config.yaml
encoder_arch: "vit"
model: "masked image model"
dataset: "Sentinel-2 satellite tiles (TerraMesh)"
train_examples: 72500
image_size: 64
crop_scale_min: 0.7
horizontal_flip: true
method: "mae"
mask_ratio: 0.75
loss: "mse"
encoder_norm: "layernorm"
encoder_norm_position: "pre"
encoder_activation: "gelu_tanh"
encoder_mlp_ratio: 4
encoder_head_dim: 64
encoder_fused_qkv: true
encoder_bias: "none"
encoder_qk_norm: false
encoder_parallel_block: false
encoder_inner_norm: false
encoder_patch_size: [8, 8]
encoder_layers: 14
encoder_width: 384
encoder_positions: "learned"
decoder_width: 192
norm_pix_loss: true
decoder_layers: 4
init: "lecun_normal"
residual_init: "zero_last"
optimizer: "adam_atan2"
lr: 0.00056
beta1: 0.9
beta2: 0.98
ema_decay: 0.99
steps: 30800
batch_size: 128
epochs: 54.4
lr_schedule: "cosine_restarts"
final_lr_fraction: 0.1
warmup_steps: 920
weight_decay: 0.06
Rows from block 13 of the encoder of a small masked image model, named by matrix and row number. Rows with one number belong to one neuron. Each number is 200 + 20 x the weight over its row's rms, rounded and kept within 0 to 999. All counts start at 0. After the name is the row's rms in percent of the matrix's.
After each neuron's rows are labels from the 100 images, of 14976, where the neuron reaches its highest value: "peak on" is the class under the peak; "responds to" is what is common among them. Only what is clearly more common there than usual is listed. The data: Sentinel-2 satellite tiles (TerraMesh). In brackets: how many of the 100.
# fc1: MLP up (encoder.blocks.13.mlp.fc1.weight, 1536x384), inputs 0-34
# fc2: MLP down (encoder.blocks.13.mlp.fc2.weight, 384x1536, transposed), outputs 0-34

fc1.246,064,175,212,217,171,159,206,237,220,214,205,216,189,220,201,220,192,199,213,199,224,201,202,234,243,205,222,219,226,228,160,236,210,207,205,205
fc2.246,049,180,196,226,189,146,217,185,204,226,206,211,200,182,166,213,211,205,208,214,167,217,197,197,190,214,227,196,186,190,232,212,217,201,173,138
peak on: built area (32)
responds to: built area (62)

fc1.304,070,177,157,192,211,206,226,223,166,219,185,188,178,205,229,169,191,199,140,198,156,208,172,185,191,205,189,222,171,211,223,194,182,197,225,201
fc2.304,053,202,192,233,204,181,182,202,196,196,209,202,233,204,177,220,185,183,215,217,204,183,200,194,196,219,180,177,200,216,207,222,183,219,175,219
peak on: clouds (33)
responds to: clouds (59); main land cover: trees (43)

fc1.61,064,221,202,198,166,216,198,200,236,212,204,216,197,185,196,223,241,196,174,226,210,209,183,184,203,227,213,187,216,181,208,199,191,209,184,171
fc2.61,053,179,194,176,190,210,208,219,212,197,213,218,205,179,173,211,202,193,199,192,197,206,201,227,216,185,236,235,190,193,192,196,217,165,212,230
peak on: built area (33)
responds to: built area (63)

fc1.542,071,197,193,181,257,206,203,176,200,176,193,220,181,208,218,175,178,214,208,202,201,174,178,181,163,207,165,240,178,199,264,210,200,195,156,199
fc2.542,058,195,205,187,199,191,188,203,179,186,195,187,233,227,211,202,171,193,194,189,227,183,213,197,219,194,199,205,191,207,205,207,202,205,227,193
peak on: snow or ice (37)
responds to: main land cover: snow or ice (38)

fc1.318,074,179,218,180,226,208,203,224,143,176,200,234,203,227,253,195,192,201,151,205,188,220,192,192,171,172,153,227,162,229,230,197,214,177,193,154
fc2.318,058,228,187,202,194,223,192,208,185,205,215,216,228,189,182,190,180,176,225,215,197,199,197,189,215,206,217,220,190,208,206,204,175,206,166,235
peak on: clouds (58)
responds to: clouds (60); main land cover: trees (47)

fc1.404,061,174,173,194,168,231,211,205,188,174,220,218,168,185,213,174,196,172,169,204,184,186,181,204,169,182,184,218,166,184,178,215,160,203,210,188
fc2.404,043,220,243,182,230,209,210,189,226,215,196,176,199,238,209,173,162,202,192,204,205,204,198,186,209,241,193,207,204,211,175,206,213,190,231,236
peak on: built area (33)
responds to: main land cover: built area (30)

fc1.490,087,199,190,164,211,252,190,209,173,207,184,224,221,215,239,189,189,193,199,206,182,203,174,189,138,183,201,232,190,204,215,188,166,182,206,193
fc2.490,078,214,213,193,218,190,187,200,187,196,211,193,219,178,183,219,178,185,205,204,199,174,223,202,209,202,187,182,197,211,218,222,230,208,206,200
peak on: clouds (34)
responds to: clouds (38)

fc1.62,055,192,231,217,159,183,201,203,246,215,182,228,194,215,218,184,231,197,191,231,229,176,207,203,191,205,234,156,221,219,227,234,173,212,214,201
fc2.62,047,163,193,170,178,182,217,209,189,203,216,194,189,167,171,248,208,205,193,199,188,187,162,231,205,192,216,231,188,186,176,200,234,198,244,166
peak on: built area (29)
responds to: built area (62); main land cover: crops (41)

fc1.324,074,206,199,183,221,201,201,202,183,182,200,209,187,204,235,191,191,200,203,175,177,203,206,189,177,193,196,253,177,228,197,217,213,175,187,202
fc2.324,061,188,211,201,179,195,194,184,214,221,189,189,219,200,197,151,189,188,202,204,173,191,174,184,207,198,182,176,196,194,189,182,193,213,211,228
peak on: built area (29)
responds to: main land cover: built area (26)

fc1.341,056,202,207,195,196,231,222,196,209,218,176,156,177,200,149,204,184,169,216,214,207,212,207,236,195,234,195,132,204,175,188,188,165,240,226,203
fc2.341,040,212,207,236,185,188,229,182,200,178,216,206,199,223,226,191,166,220,212,204,228,156,183,176,222,189,194,209,193,217,193,208,207,181,235,165
peak on: trees (41)
responds to: snow or ice (45); main land cover: trees (41)

fc1.628,074,193,203,164,232,186,168,201,217,211,191,194,204,200,247,185,195,209,187,206,152,187,184,193,180,181,158,222,188,202,214,197,214,166,184,203
fc2.628,067,194,196,185,189,233,186,203,195,207,193,222,236,210,225,178,180,176,211,200,204,213,223,191,211,215,185,191,186,241,220,204,183,207,205,215
peak on: built area (26)
responds to: snow or ice (50)

fc1.631,077,165,197,174,216,194,197,202,182,196,203,213,214,205,253,203,185,231,161,209,187,208,187,181,182,184,160,236,190,222,223,186,180,197,212,179
fc2.631,067,218,189,194,202,164,191,206,197,191,191,209,229,216,164,201,174,178,209,203,195,188,242,206,216,230,210,208,179,215,220,224,183,219,183,203
peak on: clouds (28)
responds to: main land cover: trees (42); clouds (37)

fc1.690,078,201,223,231,247,141,164,195,169,182,207,226,214,235,248,195,200,181,198,212,174,183,187,214,183,203,196,228,192,204,260,179,232,174,199,192
fc2.690,076,194,172,173,206,172,190,210,202,197,204,227,182,199,173,219,195,180,198,210,208,168,212,223,208,199,225,178,198,189,226,218,200,225,161,185
peak on: crops (39)
responds to: built area (70); main land cover: crops (45)

fc1.764,058,156,213,192,229,186,229,179,220,180,202,190,186,200,190,205,219,196,198,215,203,199,216,244,248,183,211,170,247,191,179,224,177,206,186,169
fc2.764,046,182,204,189,179,191,211,194,213,217,214,225,217,189,178,214,217,211,200,200,179,243,198,195,188,225,178,224,189,178,188,184,207,203,182,225
peak on: built area (33)
responds to: built area (71); main land cover: built area (26)

fc1.255,064,211,195,204,248,189,194,201,180,212,256,214,181,207,219,193,165,179,200,172,174,205,199,179,183,231,208,206,195,193,221,226,207,189,218,226
fc2.255,048,224,211,219,200,199,191,189,205,195,202,178,194,220,187,202,220,181,201,198,218,160,217,198,212,195,166,175,207,247,180,207,229,218,194,194
peak on: snow or ice (41)
responds to: snow or ice (54); main land cover: snow or ice (43)

fc1.676,081,183,187,173,219,228,205,214,201,190,198,223,199,207,255,178,184,189,189,208,185,207,187,203,147,188,177,223,185,212,225,191,211,176,210,164
fc2.676,073,221,201,191,196,214,196,198,188,193,196,214,213,184,190,217,180,185,201,202,194,189,244,200,235,205,182,190,194,200,190,201,211,198,187,241
peak on: clouds (30)
responds to: main land cover: trees (41); clouds (37)

fc1.327,166,178,220,184,195,189,185,194,220,179,194,238,200,181,208,152,216,211,187,204,214,190,203,162,185,177,194,201,196,189,168,163,211,179,196,209
fc2.327,190,157,181,200,162,208,187,204,169,194,212,218,199,209,203,185,210,164,188,204,246,192,245,210,180,221,201,204,197,182,193,193,210,210,197,199
peak on: crops (38)
responds to: main land cover: crops (44)

fc1.602,052,227,202,220,196,213,199,214,233,205,156,208,204,183,148,223,203,154,216,188,200,184,200,222,198,186,229,178,191,182,193,189,230,233,205,235
fc2.602,044,179,197,180,175,206,193,191,186,196,217,203,224,207,234,173,211,223,211,188,178,200,180,205,180,203,157,200,212,218,224,227,204,177,229,174
peak on: snow or ice (40)
responds to: snow or ice (51); main land cover: snow or ice (41)

fc1.362,075,203,183,174,231,188,189,221,199,182,224,199,234,210,239,160,196,224,151,183,166,210,191,213,178,170,187,222,193,227,205,187,175,187,227,186
fc2.362,067,210,189,190,182,188,192,193,174,199,205,185,216,175,187,212,184,191,213,210,208,189,214,177,207,215,168,190,189,177,228,219,185,232,183,208
peak on: clouds (47)
responds to: clouds (55); main land cover: trees (43)

fc1.195,063,211,212,219,172,209,184,182,215,223,192,184,207,153,171,216,240,172,220,200,190,194,203,200,230,227,220,180,257,188,179,205,223,200,208,213
fc2.195,054,136,172,196,161,213,214,216,210,204,203,184,183,194,202,196,229,224,206,205,200,250,204,208,193,182,212,216,196,165,189,174,214,190,224,194
peak on: built area (34)
responds to: built area (68); main land cover: built area (27)

fc1.733,070,184,230,212,208,175,205,153,195,171,215,206,180,215,240,189,167,193,169,199,188,207,178,203,184,217,196,247,199,194,210,215,170,192,196,192
fc2.733,065,180,171,187,206,191,204,196,180,206,191,194,210,231,190,198,190,202,197,217,210,170,207,196,212,220,172,183,199,219,214,213,176,237,168,193
peak on: trees (42)
responds to: main land cover: trees (45)

fc1.399,167,218,192,221,165,211,222,177,184,224,207,245,194,225,197,159,187,182,189,199,195,208,202,199,173,187,185,190,194,214,218,187,177,200,194,208
fc2.399,162,201,180,199,207,207,227,195,180,245,187,235,168,194,205,214,149,200,209,184,173,198,188,210,170,233,197,203,213,189,204,188,165,211,156,179
peak on: rangeland (75)
responds to: main land cover: rangeland (76)

fc1.740,080,229,205,182,202,217,209,240,204,224,207,180,217,190,213,172,165,219,189,199,194,200,201,185,192,213,210,222,196,190,232,184,188,199,204,199
fc2.740,066,182,210,200,196,201,194,197,198,185,191,190,232,216,197,194,207,195,207,196,188,186,205,176,202,184,141,166,209,228,188,207,200,214,241,206
peak on: crops (45)
responds to: built area (70); crops (66); main land cover: crops (49)

fc1.29,093,199,194,172,243,217,212,203,184,178,212,219,224,223,236,176,177,217,172,203,189,188,199,182,176,190,165,235,176,204,213,184,204,183,217,167
fc2.29,087,220,188,202,181,192,201,203,184,191,195,205,214,191,197,202,184,186,202,209,198,178,213,210,210,202,212,179,196,221,201,218,174,233,194,216
peak on: crops (46)
responds to: crops (66); main land cover: crops (50)

fc1.13,066,209,211,208,225,166,219,194,158,187,209,211,194,187,249,190,181,232,197,195,172,183,188,188,152,188,182,253,187,210,232,206,237,170,174,192
fc2.13,050,223,212,192,199,213,174,193,204,213,200,229,226,239,209,188,179,190,204,208,178,176,211,202,217,198,199,217,198,210,226,213,186,196,185,212
peak on: clouds (30)
responds to: clouds (42)

fc1.488,061,194,198,210,210,188,194,197,187,177,207,219,165,262,214,190,180,210,193,200,215,197,196,198,214,214,177,223,187,229,225,188,173,216,173,175
fc2.488,062,224,218,211,212,176,205,211,167,167,198,187,190,217,193,197,165,194,206,197,203,157,204,211,209,211,201,214,201,190,221,204,168,212,181,213
peak on: trees (47)
responds to: main land cover: trees (44)

fc1.724,074,212,190,200,239,215,206,221,183,196,208,204,217,184,213,181,169,222,175,192,189,182,186,166,163,199,188,234,173,190,254,217,181,172,200,206
fc2.724,062,200,211,182,194,196,170,199,196,196,196,207,204,195,201,221,229,188,189,193,176,157,235,224,202,198,177,181,205,233,216,208,186,216,220,197
peak on: built area (25)
responds to: built area (71); crops (66)

fc1.726,162,156,209,204,182,186,220,207,206,205,167,193,180,179,205,181,215,219,191,184,218,203,206,183,202,186,197,237,205,206,190,179,214,207,216,169
fc2.726,226,213,173,188,213,196,191,210,204,233,183,223,172,160,180,231,202,213,212,202,198,212,169,178,201,215,170,186,214,202,203,171,221,209,203,187
peak on: snow or ice (40)
responds to: snow or ice (44); main land cover: snow or ice (40)

fc1.767,065,169,204,184,219,192,206,228,188,204,192,201,196,205,229,172,206,197,178,198,170,197,178,200,195,186,180,217,195,179,172,211,184,168,192,185
fc2.767,057,202,202,190,163,217,194,188,220,196,183,162,230,187,207,164,213,189,211,208,188,199,207,179,213,222,207,188,201,208,177,188,219,223,221,224
peak on: built area (29)
responds to: main land cover: built area (27)

fc1.263,060,190,210,190,183,213,202,197,185,183,215,226,183,205,226,176,189,209,165,192,197,212,184,213,156,179,199,245,177,194,222,227,205,181,196,217
fc2.263,049,208,202,191,200,215,184,186,215,223,210,203,218,171,192,216,219,196,204,200,144,185,171,176,208,218,202,193,200,217,211,199,238,188,197,158
peak on: built area (40)
responds to: built area (69); main land cover: built area (30)

fc1.609,069,214,205,194,188,216,204,166,221,205,187,158,209,161,125,216,188,201,205,211,243,178,212,212,224,216,214,152,231,201,195,196,180,222,219,186
fc2.609,056,182,186,222,159,181,210,200,187,187,206,197,183,208,209,190,232,219,221,194,206,242,193,203,207,191,190,187,214,185,177,194,143,216,219,192
peak on: built area (35)
responds to: built area (63)

fc1.437,094,176,188,171,237,210,207,177,197,179,213,214,200,247,266,195,176,187,190,187,162,194,173,192,176,170,166,223,184,217,231,193,219,181,178,172
fc2.437,095,224,212,191,219,186,195,202,178,210,195,201,208,209,195,202,183,183,193,211,213,177,201,191,201,218,206,209,185,200,188,211,206,206,181,198
peak on: clouds (36)
responds to: clouds (40)

fc1.149,064,175,216,218,168,220,174,193,196,224,191,172,190,155,190,212,214,191,206,208,206,203,197,181,218,205,205,204,192,218,183,206,198,209,211,218
fc2.149,049,176,175,183,171,209,212,209,213,214,212,219,187,191,181,202,204,220,216,212,202,206,194,210,201,187,197,215,197,208,196,174,215,203,207,185
peak on: built area (39)
responds to: main land cover: built area (35)

fc1.106,063,175,203,208,204,181,170,227,196,209,167,217,212,221,175,189,187,204,221,213,200,171,219,184,197,165,226,186,198,216,235,199,249,167,184,241
fc2.106,050,243,221,192,235,193,209,190,190,224,205,211,197,190,233,203,217,182,198,212,203,224,158,192,175,183,191,186,220,208,209,225,192,231,206,165
peak on: built area (30)
responds to: main land cover: built area (26)

fc1.333,150,185,197,169,230,219,227,221,167,230,228,170,214,199,138,210,199,194,202,211,186,203,198,214,201,186,203,187,227,251,230,204,204,195,195,227
fc2.333,143,215,195,193,195,222,219,200,207,210,224,201,177,202,191,209,182,206,203,182,193,214,195,215,209,191,183,201,206,214,226,225,175,190,219,197
peak on: trees (49)
responds to: main land cover: trees (48)

fc1.42,067,200,205,197,176,218,175,176,194,219,187,180,176,157,141,192,254,197,207,194,186,211,204,210,201,219,234,149,211,188,211,178,200,201,201,272
fc2.42,061,190,197,205,196,235,203,211,221,210,215,198,204,181,228,190,231,207,206,188,199,237,178,189,203,176,203,209,217,204,172,190,209,198,261,173
peak on: built area (41)
responds to: built area (68); main land cover: built area (25)

fc1.394,164,226,220,186,229,211,192,221,233,219,179,192,219,195,215,194,222,235,241,192,177,219,190,198,208,220,191,176,231,219,216,219,222,187,207,200
fc2.394,216,184,193,223,183,224,191,218,232,157,227,170,203,204,180,200,144,216,196,203,213,223,216,220,177,207,230,201,204,216,203,246,213,167,193,183
peak on: snow or ice (54)
responds to: snow or ice (59); main land cover: snow or ice (55)

fc1.666,148,194,168,203,205,225,232,213,189,209,187,195,206,212,188,189,196,181,194,215,199,215,186,224,208,184,232,221,225,240,229,185,189,198,195,240
fc2.666,128,185,192,190,189,221,216,193,204,194,212,164,182,220,188,206,202,206,208,182,216,209,204,217,189,200,196,215,197,213,227,209,193,200,207,209
peak on: trees (61)
responds to: main land cover: trees (61)