config.yaml
model: "masked image model"
dataset: "Sentinel-2 satellite tiles (TerraMesh)"
image_size: 64
encoder_head_dim: 64
encoder_fused_qkv: true
encoder_bias: "none"
encoder_qk_norm: false
encoder_patch_size: [8, 8]
ema_decay: 0.99
weight_decay: 0.06
Rows from block 8 of the encoder, named by matrix and row number. Rows with one number belong to one attention dimension. Each number is 128 + 32 x the weight over its row's rms, rounded and kept within 0 to 255. All counts start at 0.
# q: attention query, key and value (stacked) (encoder.blocks.8.attn.qkv.weight, 1152x384, the q third), inputs 256-383
# k: attention query, key and value (stacked) (encoder.blocks.8.attn.qkv.weight, 1152x384, the k third), inputs 256-383
q.323 [ 69 168 131 113  77 102  98 135 177 148 124 119 109 112  52 122 126 152 108  97 165 112 126 128 116 165 131 137  90  92 151 174 113  84 136 138 137 128 115 158 161 109 115 160 111 107 151 134  68 168 142 169 128 195 171 115 147 144 158 113 106  54  58 183 134  95 126  64 188  72 158 129 158  86 152 170 113 171  88 155 159 153  91 104 134 107 122 151 124 137 105 117 138 123 144 156 161 139 184  91 131  27 123 115 147 113 114 109  91 132 138  84 134 208 103 150 152 115 119 168 150 104 152 129 109 160 119 114]
k.323 [111 129 110 150 187 131 152 233 128 118 178 159 110 156 152  84 193  70  59 135  83 178 184 104 177  91 104  78 167 133 136 110 146  52 112 161 180 137 169 170 120 107  95  88 151 162 111 115 112 100 219 126 156 150 130 125 158 186 158  85 127 162 119 125 181 129 118 119 150 110 179 129 120 117 111 150 188  70 116  82 112 107 100 103 161 149 150  98 159  97 145 160 151 123 150 107 165 150 129 127 176  56 141 149 132 103 160 115 101 131 112 160 125 130 117 178 141 140 107 159 101 139 128 113  92 117 122 104]
q.324 [187 154 106 166 148 144 117 151 204 128 101 138  99 184  99 151 132  97 125 150 106 214 186 105  89 188 200 107 143 145 112  63 128 154 108 139 100 194 130 136  90 160  79  99 106 124 139  90 146 143 123 151 175 119  96 140 141 143 175 130 107 164 124  95  66 143 140 149  98 102 198 148 112 174 174 112 105 126 103  99 121 152 103 157  89  96 170  78 145 146 156 103 154 182 164 146 157 102 140 121 142  99  72 144 149  98 136 101 119 109  73  62 149 104 194 148 148 144 115  96 125  94 156 130 105  98 130 131]
k.324 [155  99 127 120 174 126 101 126 129 144 151  88 169 132 136 117 180 106 126 145 165 123 120 109 134  80 168 107  99 119 104  77 166  91 120 154 106  95  94 105 125 153  69 139  98 156 142 109  92 154  98  89 142  95  58 150 109 149 141 143 138 154 138 110 126 160 114 157 129 152 175 146 138 147 103 117 166 186 121 112 143 135 171  57 159 140 120 133 148  55  73  90 110 122 170 113 137 122 150 153 147 144 150 128 132 149 124  99  70 110 107 128 108 225 178 122 122 143 115 152  60 184 169  98 117 175 134 171]
q.325 [104 175 154 149 105 154 103 128 174 127 146 139 142  38 160 121 136 133 151 161 134  69 180 131 118 139 102 152 126  95 112 137 135 153 140  96 160 167 145 134 158 171 131  67 108 126  89 122 141 172 115 145 152 107 149 114 133 123 132 159 118 106  75 125 110 149 158  81 153  98 126 158 164  84 106 105 110 152 103 145 181 176  92 123 110  87 124 113 168 169 143 120 112 154 164 117  98 154 199 130 118  75  98 118 143  77 101 137 120  86 152  86  66 141 106 152 188 133  89 115 125 139 161  99 129  99 138 113]
k.325 [149  88 151 192 144 111 150 157 158 124 130 130 125 111 125 129 143 101  81 143 158 101 181 119 137 115  98  75 151 117 100  58 148  74 132 109  74 121 127  64 154 161 106 104 161 176  39 113 178 142 163  79 158 166 142  79 155 158 177 129 110  72  67 146 115 107 110 116 139 111 203 145  67 118 115 109 128 104 108 117 122 116 181 102 168 160 142  95 111 127 130 110 124 115 124 133 111  88 163 108 158 114 128 162 160 124 143 110 126 130  89 132 147 140 159 114 143 151  68  81 141 115 148 132 104 143 162 137]
q.326 [124 159 149 119 145 133 187 118  98 129 127 128 143  86 129 161 155 154  57 146 115 113  70 116  81 142 147  73 163 119 183 155  99 144 134 107  91 153 112 106 102 116 116 155 154 155 103 143 142 116 155 174  95 153  72 133 152 133  92 138 116 130 186 149  99 106  85 189 152 144 117 193 136 140 108  95 143 178  85 136  62 120 133 133 122 208 122 143 124 116  61 164 163 128 147 111 140 123 109 111 137 154 129 133 103 177 112 151 123 138 125  81 175  73 201  96  93 172 156 143 114 125 101 144 141 193 175 124]
k.326 [151  81 163 142 119 154 185 127 114 185 114 142 107 107 105  91  64 148 167 127 150 105  70 119 109 156 115 130 135  96 193 180 103 169 150  73 149 131 103 110 136  66 155 135 128 103 158  90 110 100  66 156 153 144 138 109 138  98  75  57 128 132 130 126 121 130 171 112 117 122 104  79 210 129  64 233 144 154 116 175 117 134  82 164 170 180 134 123 124 128 158 126  98 149 126  85 145 102  84 162 130 153 130 122 129 126 119 141 144  88 112 113 132 125 146  72 102  77 142 156 128  84  71 125 174 125 193 123]
q.327 [127 100 131 179  94 145 124 126 157  88 151 144 130 174 124 122 136 115 137 144  93 120 169 108 123 117 121 126  81  86 110 134  81  92 157 114 164  90 142 177 179 101 109  78 124  83 116 110 159 139 168 196 155 123 210  67 145 129 114 138 139  63  58 148  90 137  70  90 144 133 128 118 164  82 108 119 132  49 118 137 186 149  85  88 142 117 134  81 153 131 151 112 177 110  69 142 125 129 107 128 113  57  85 165 137  86 146 133 144 172 110 126  98 155  31 169 148  72 122 123 165 124 135  61 164  71 147 159]
k.327 [102 149 120 147 146 116 109 166 137 114 145 123 182 173 134 141 174  61  64  98  99 117 168 109 162 147 157  77 119 155  69 110 139  67  94 154 138  78 150 155 148 146  85 111 173 209 103 105 143 131 150 129 109 135 109 139 141 191 195 129 164 192 144 161 121 141 126 123 149 127 155 149  99 132 161 135 153  91 132 110 159  55 184  95 126 164 149 114 164 125 134  99 151 118 163 151 122 122 142 140 153  78  85 187 122 150 110 122 112 147 135 139 137 126 132 139 179 186  87  94  88 123 117 121  81 146 101 172]
q.328 [ 49 159  77 117  91 123 133 168 104 130 182 124 142 135 149 137 146 145 117 100 152 145 136 156 163 135  99 117  95 137 122 183 171  74 123 176 110  92 146 115 134 126 181 164 138 151 115 130 122 123 113 135 112 188 162 126 121 177 127 113 106 133  75 180 182  81 119 121 113 119 122 132 122  63 110 108 128  99 117 107 131 148 149 110 127  95 114 139 145 128 106 151 162  68 103 191  96 134 197  71 138  73 135 145 128 138 199 116 102 121 166 149 158 151 136 138 148 127 109 190 129 140  87 141  69 151 105  83]
k.328 [118 114  92 163 171 177  77 173  99 163 207 153 113 143 168 159 118 120  77 144 104  84 108 176 114  93  93 111 147  85 116  99 143 141 134 132 124 134 191 169 122 138 105  99 103 108  94 136  99 150 152 145 182 156 204 103 131 157 175 188 196 153 133 131 185 158 146 121 146 127 130  89 106  83 162 151 175 125 140 126 146 117 147 118  96  91 121 136 134 117 164 196 131 108 113 106 119 115 129 133 190 101 113 139  95 115 142 112 122  89 200 141 133 142 110 195 174 156 115 112  81 168  99 127 102  95 103  54]
q.329 [175 140 159  97 196 149 122  89 148 106 125 186 135  91 147 148 158 185 129 128 119 127 119  83  80 105 139 189 128  64 122 105  86 145 148  84 184 128 118 160 192 140 112  72 103 166 151 126 116 169 123 151 106 145 111  77 139 103 135 121 128 149 149 106 163 144 115 106 131 113 151 104 172 167 127 108 143 168  73 185 154 141 158 113  65  51 112 194 145 114  92  95  60 145 153 136  68 182  80 156 113 127 101 145 128 129 119  92  92 135 176 192  96  49  66 143 159 129 112 138 145 109  98 126 151 119 145 133]
k.329 [136 155 176 126 154 130 138 114 165  95  98 138 129 146 128 110 141 103 191  86 202 134  96 148 115  93 123 154 124 150 115 103 174  83 156 133 133 183  99  79 138 144  74  61 149 128  99 117 191 147 145 118 106 132 198 138 145 170 131  72  89 102  76 138 127 102 129 121 101 137 122 126 133 147 137 116 149 191 106 126 144 135 123 115 142  94 187 132 137 118 101 111  77 161 152 200 137 149 125  99 107  84 126 162 159  77 128 132 127 112 140 153 121 127 207 102 137 127 116  89 147  82 110 128 134  87 159  92]
q.330 [125 115 129 192 198 132 151 146 187 122  94 147 141 160 153 109  87  90 151 105  60 178 110 119  93 127 114 132  81 117 137 116 124 127 135 133 159  74 130 134 108  81  77 122 145 160 132 166 110 111 136 114 192 115 135 147 149 183 111  75 149  94 140  99  79 148 124 150 151 165 146 119 104 151  80  82 109  50 121 174 104 129 128 114  75 109 129  56 117 162 159 117 138 187 103 126 148 146 144 107  70 139 101 132 118 101 111 114 128 116 105 134 133  60 123 133 115 137 150 158  96 145 114  83 160  54 204 177]
k.330 [132 185 158 103 113 137 108 122 103 140 103 101 196 155 121 143 164 132  76 144  73 115 164 132 163 136 140 173 111 102 112 167 115 111 168 136 133 135 195 160 111 123  88 164 106 114 123 109  73 117  98 138  90 127 109  89 131 148 105  82 138 177 160  99 137 155 100 116 153 173 103 188 133 170 162 113 158 124 106 145 182 109 151  94  89 148 152 143 140 121  99 112 169 115 180 185 135 149 109 130 153 124 105 163 100 132  72 121  91 165 129 117 126 133 116 132 123 190 132 125 107 149 110  85 118 170 129 148]
q.331 [144 121 124  81 134 111  94 116 124  90  84 155 147  70 163 136 114 134 112 110 162  99 160 141 154 123 147 179 159 119 108 138 186 127 135 103  99 181 121 151  96 185 117 104 138 116 194 102 152  91  82 163  51  88  90  98 124 104  68 148  69 136 177  27 191 123 118 119  98  92 130 142 155 148  94 106 157 171 114  94 130 124 182 124  83 127 122  71 102  93 101 108  96 171 156 155 121 112 158 124 133 175 135 159 164 150 108 115 178 106 150 107 116 120 208 130  96 133  99 104 151  92 144 147  73 149 162  91]
k.331 [121 144  93 131 149  79 157  79 102  96 152 129 108  88 162 110 105 109 176 172 166  87 103 152 104  63 170 142  94 122  86 125 126  96 134 148 158 143  95  68 166 141  75 135 157 171 109 151 143 103  66 124 152 110 111 149 104 166 147 131 109 120 144 116 158  84 145 105 126 104 161 113  89 138 123 115 131 157 180 130  78 152 151 106 108 130 102 123 150 121  76 131  60  95 118 166 114  95 142 140 113 169 136 151 150 192 134 135 221 125  99  98  65 143 150  76 114  99  89 101  65 102 153 142 132 134 140 107]
q.332 [191 152 147 119 137 116 120  68 142  91 147 110 130  97 122 122 104 134  39 175 178 102 152  61 139 104 134 133 193 148 104 107 108 117 133 100 148 163 127 114 156 104 136  90 153 146 106 107 156 143 109 108 134 160 108 107  98 109 120 108  74 190 134 175 151  96 122 160  91 133 108  74 166 164 160 153 117 120 145 119 162 122 134 124 180 144  93 159  98  99 181 140  39 158  85 123  83 157  89 130 124 162 155 104 133 126 144 108 170 133 186 119 114  88 143 127 123 130  87 138 109 129 157 123 147 162 145  76]
k.332 [181  86 141 122  92  77 132  97 134 119  66 136 121 130 137 119 147 145 180 146 182 112 115 176 103 101  83 143 116 133 127 183 119  95 142 155 125 133  86 109 128 112 184 143 138 119 103 147 202 125 142 162 126 178 178 101 133  92 144  88 119  86  75 137 142 109  79 173  81 137 108 109 144 156  68  72  73 156 143 118  53 161  86 173 157 101 132 161 155 151 125 161 102 131  57 110 138 128 122 103 131 120 129 110 104 109 190 114 122 117  96 111 128 106 109  93 129  80 119 126 172  91 126 109 151  98 147 129]
q.333 [192 127 146  99 170 115 154 118 135 107 140 129 121  98 174 147 136 131 106 140 154  99  80 106 146 158 143 102 188 111 144  89 154 140 152 152  95 136  98  92 100 144  96 101 119 151 130 133 167  97 110 110  85 122  75 170 105 118 100 102 145 182 151 113 153 144 121 186  97 150 141 128 127 210 133 125 134 160 155 136  95 125 138 119  38 180 115 100 104 129  97 140  84 144 134 136 110 136  87 109 129 174 142 119  88 194 102 123 143 108 109 143 138  67 205  79  69 169 107 102 104 112 140 148 151 182 101  92]
k.333 [119 130 153 132 106 112 167  64 125 122 131 132  94 117 137  88 101 189 156 136 217  97  74 130  99 129  93 173 141 134 168 135 110 183 153  90 113 170  86 140 125 118 162 140 129  74 160 106 153 144  97 154 146 139 153 140 144  90  85 106  66  96 136 106 114 100 137 114 139 110 106 130 199 145  81 155  89 190  79 149 117 163  68 169 116 107 129 162  91 122 138 106 100 158  78 124 146  85 140 129 106 183 134 111 107 137 147 153 168  98 118 120 110 129 134  46  83  62 154 124 157  89 156 114 191 146 149 118]
q.334 [135 137  94 138 132 147 111  69 169 142 176 144 149 148 135 121  94  92 140 127 114 110 158 163 132  87 125 160  74  93 184 150  83 131 161  78 156  75 133 149 141  81 142  76 145 174 126 138  99 177 132 145 178 174 132 103 141 124 154 102 131  97  66 181 139 128 114 123  88  76  82  93  92 162 137 125 109 113  61 130 185 139  88 129 128  76 142 184 120 134 115 122 111 149  83 149 113 199 139 169 114 105 140 127 115  68 168 116 113 132 173 207  97 104  62 135 165 134  94 141 132 128  59  84 186  99 142 137]
k.334 [123 135 125 150 153 186  89 130 157 144  80 111 159 145 155 146 144 113 124 108  86 186 150 140 146 163  97  87 111 140 142 159 189 113 125 114 131 146 172 137 103 164  89  70 143 168  74  97 201 124 166 156 148 108 161 101 118 140  63 129 212 122 104 138 134  95  59 142 141 180 116 121  95 173 161 107 118 140 129 148 154 126 101 145 126 125 138 155 141 108 106 154 148 130 165 194 117 159 100 131 129  82 101 184 112 117 112 137 119 173 173 182 158 121 112 159 148 155 110 123 169 132  71  66 120  50 151 161]
q.335 [ 77  63 159 170 134 146 116 100 137 152 142  87 160 177 120 151 130  72 148 126 148  97 110 151 142 105  84  99 118 161 122 140 125  67 129 129 188  96 188 173  86 126 160 108 134 109  96 139 137 172 196 173 153 161 148  98 135 139 112 152 119 115 105 150  46 142 115 160 122 136  96 122 123  83 120 151 100 115 162 112 190 128  71 138 206 151 153 100 125 165 100 143 212 114  98 113 160 116  93 135  80  99 114 149  81  94 134  99 106 108 104  81  93 169 102 115  91 156 118 101 106 135 116 128 165 102 110 187]
k.335 [ 81 141 127 146 135 175 124 107  61 212  38 158 119 151 125 127 108 114  77 143 168 141 147 145 117 164  36 105 189 153 151 195 105 133 144 101 135 165 171 181 152 143 167 176 129 140  97 145 114 106 155 144 126 148 114 128  91 128 134 159 181  85 131 117  92  86 153 146 156 149  97 135 141  77  92 167  97  77 138  89 156 163 130 112 122 166 135 145 179 163 160 203 145 115  72 101 123 140 151 159 135 140 116  89 113 157 127 167 118 183 135 121 164 138  57 156  97 147 162 140 169 125  75  93 171  96  97 154]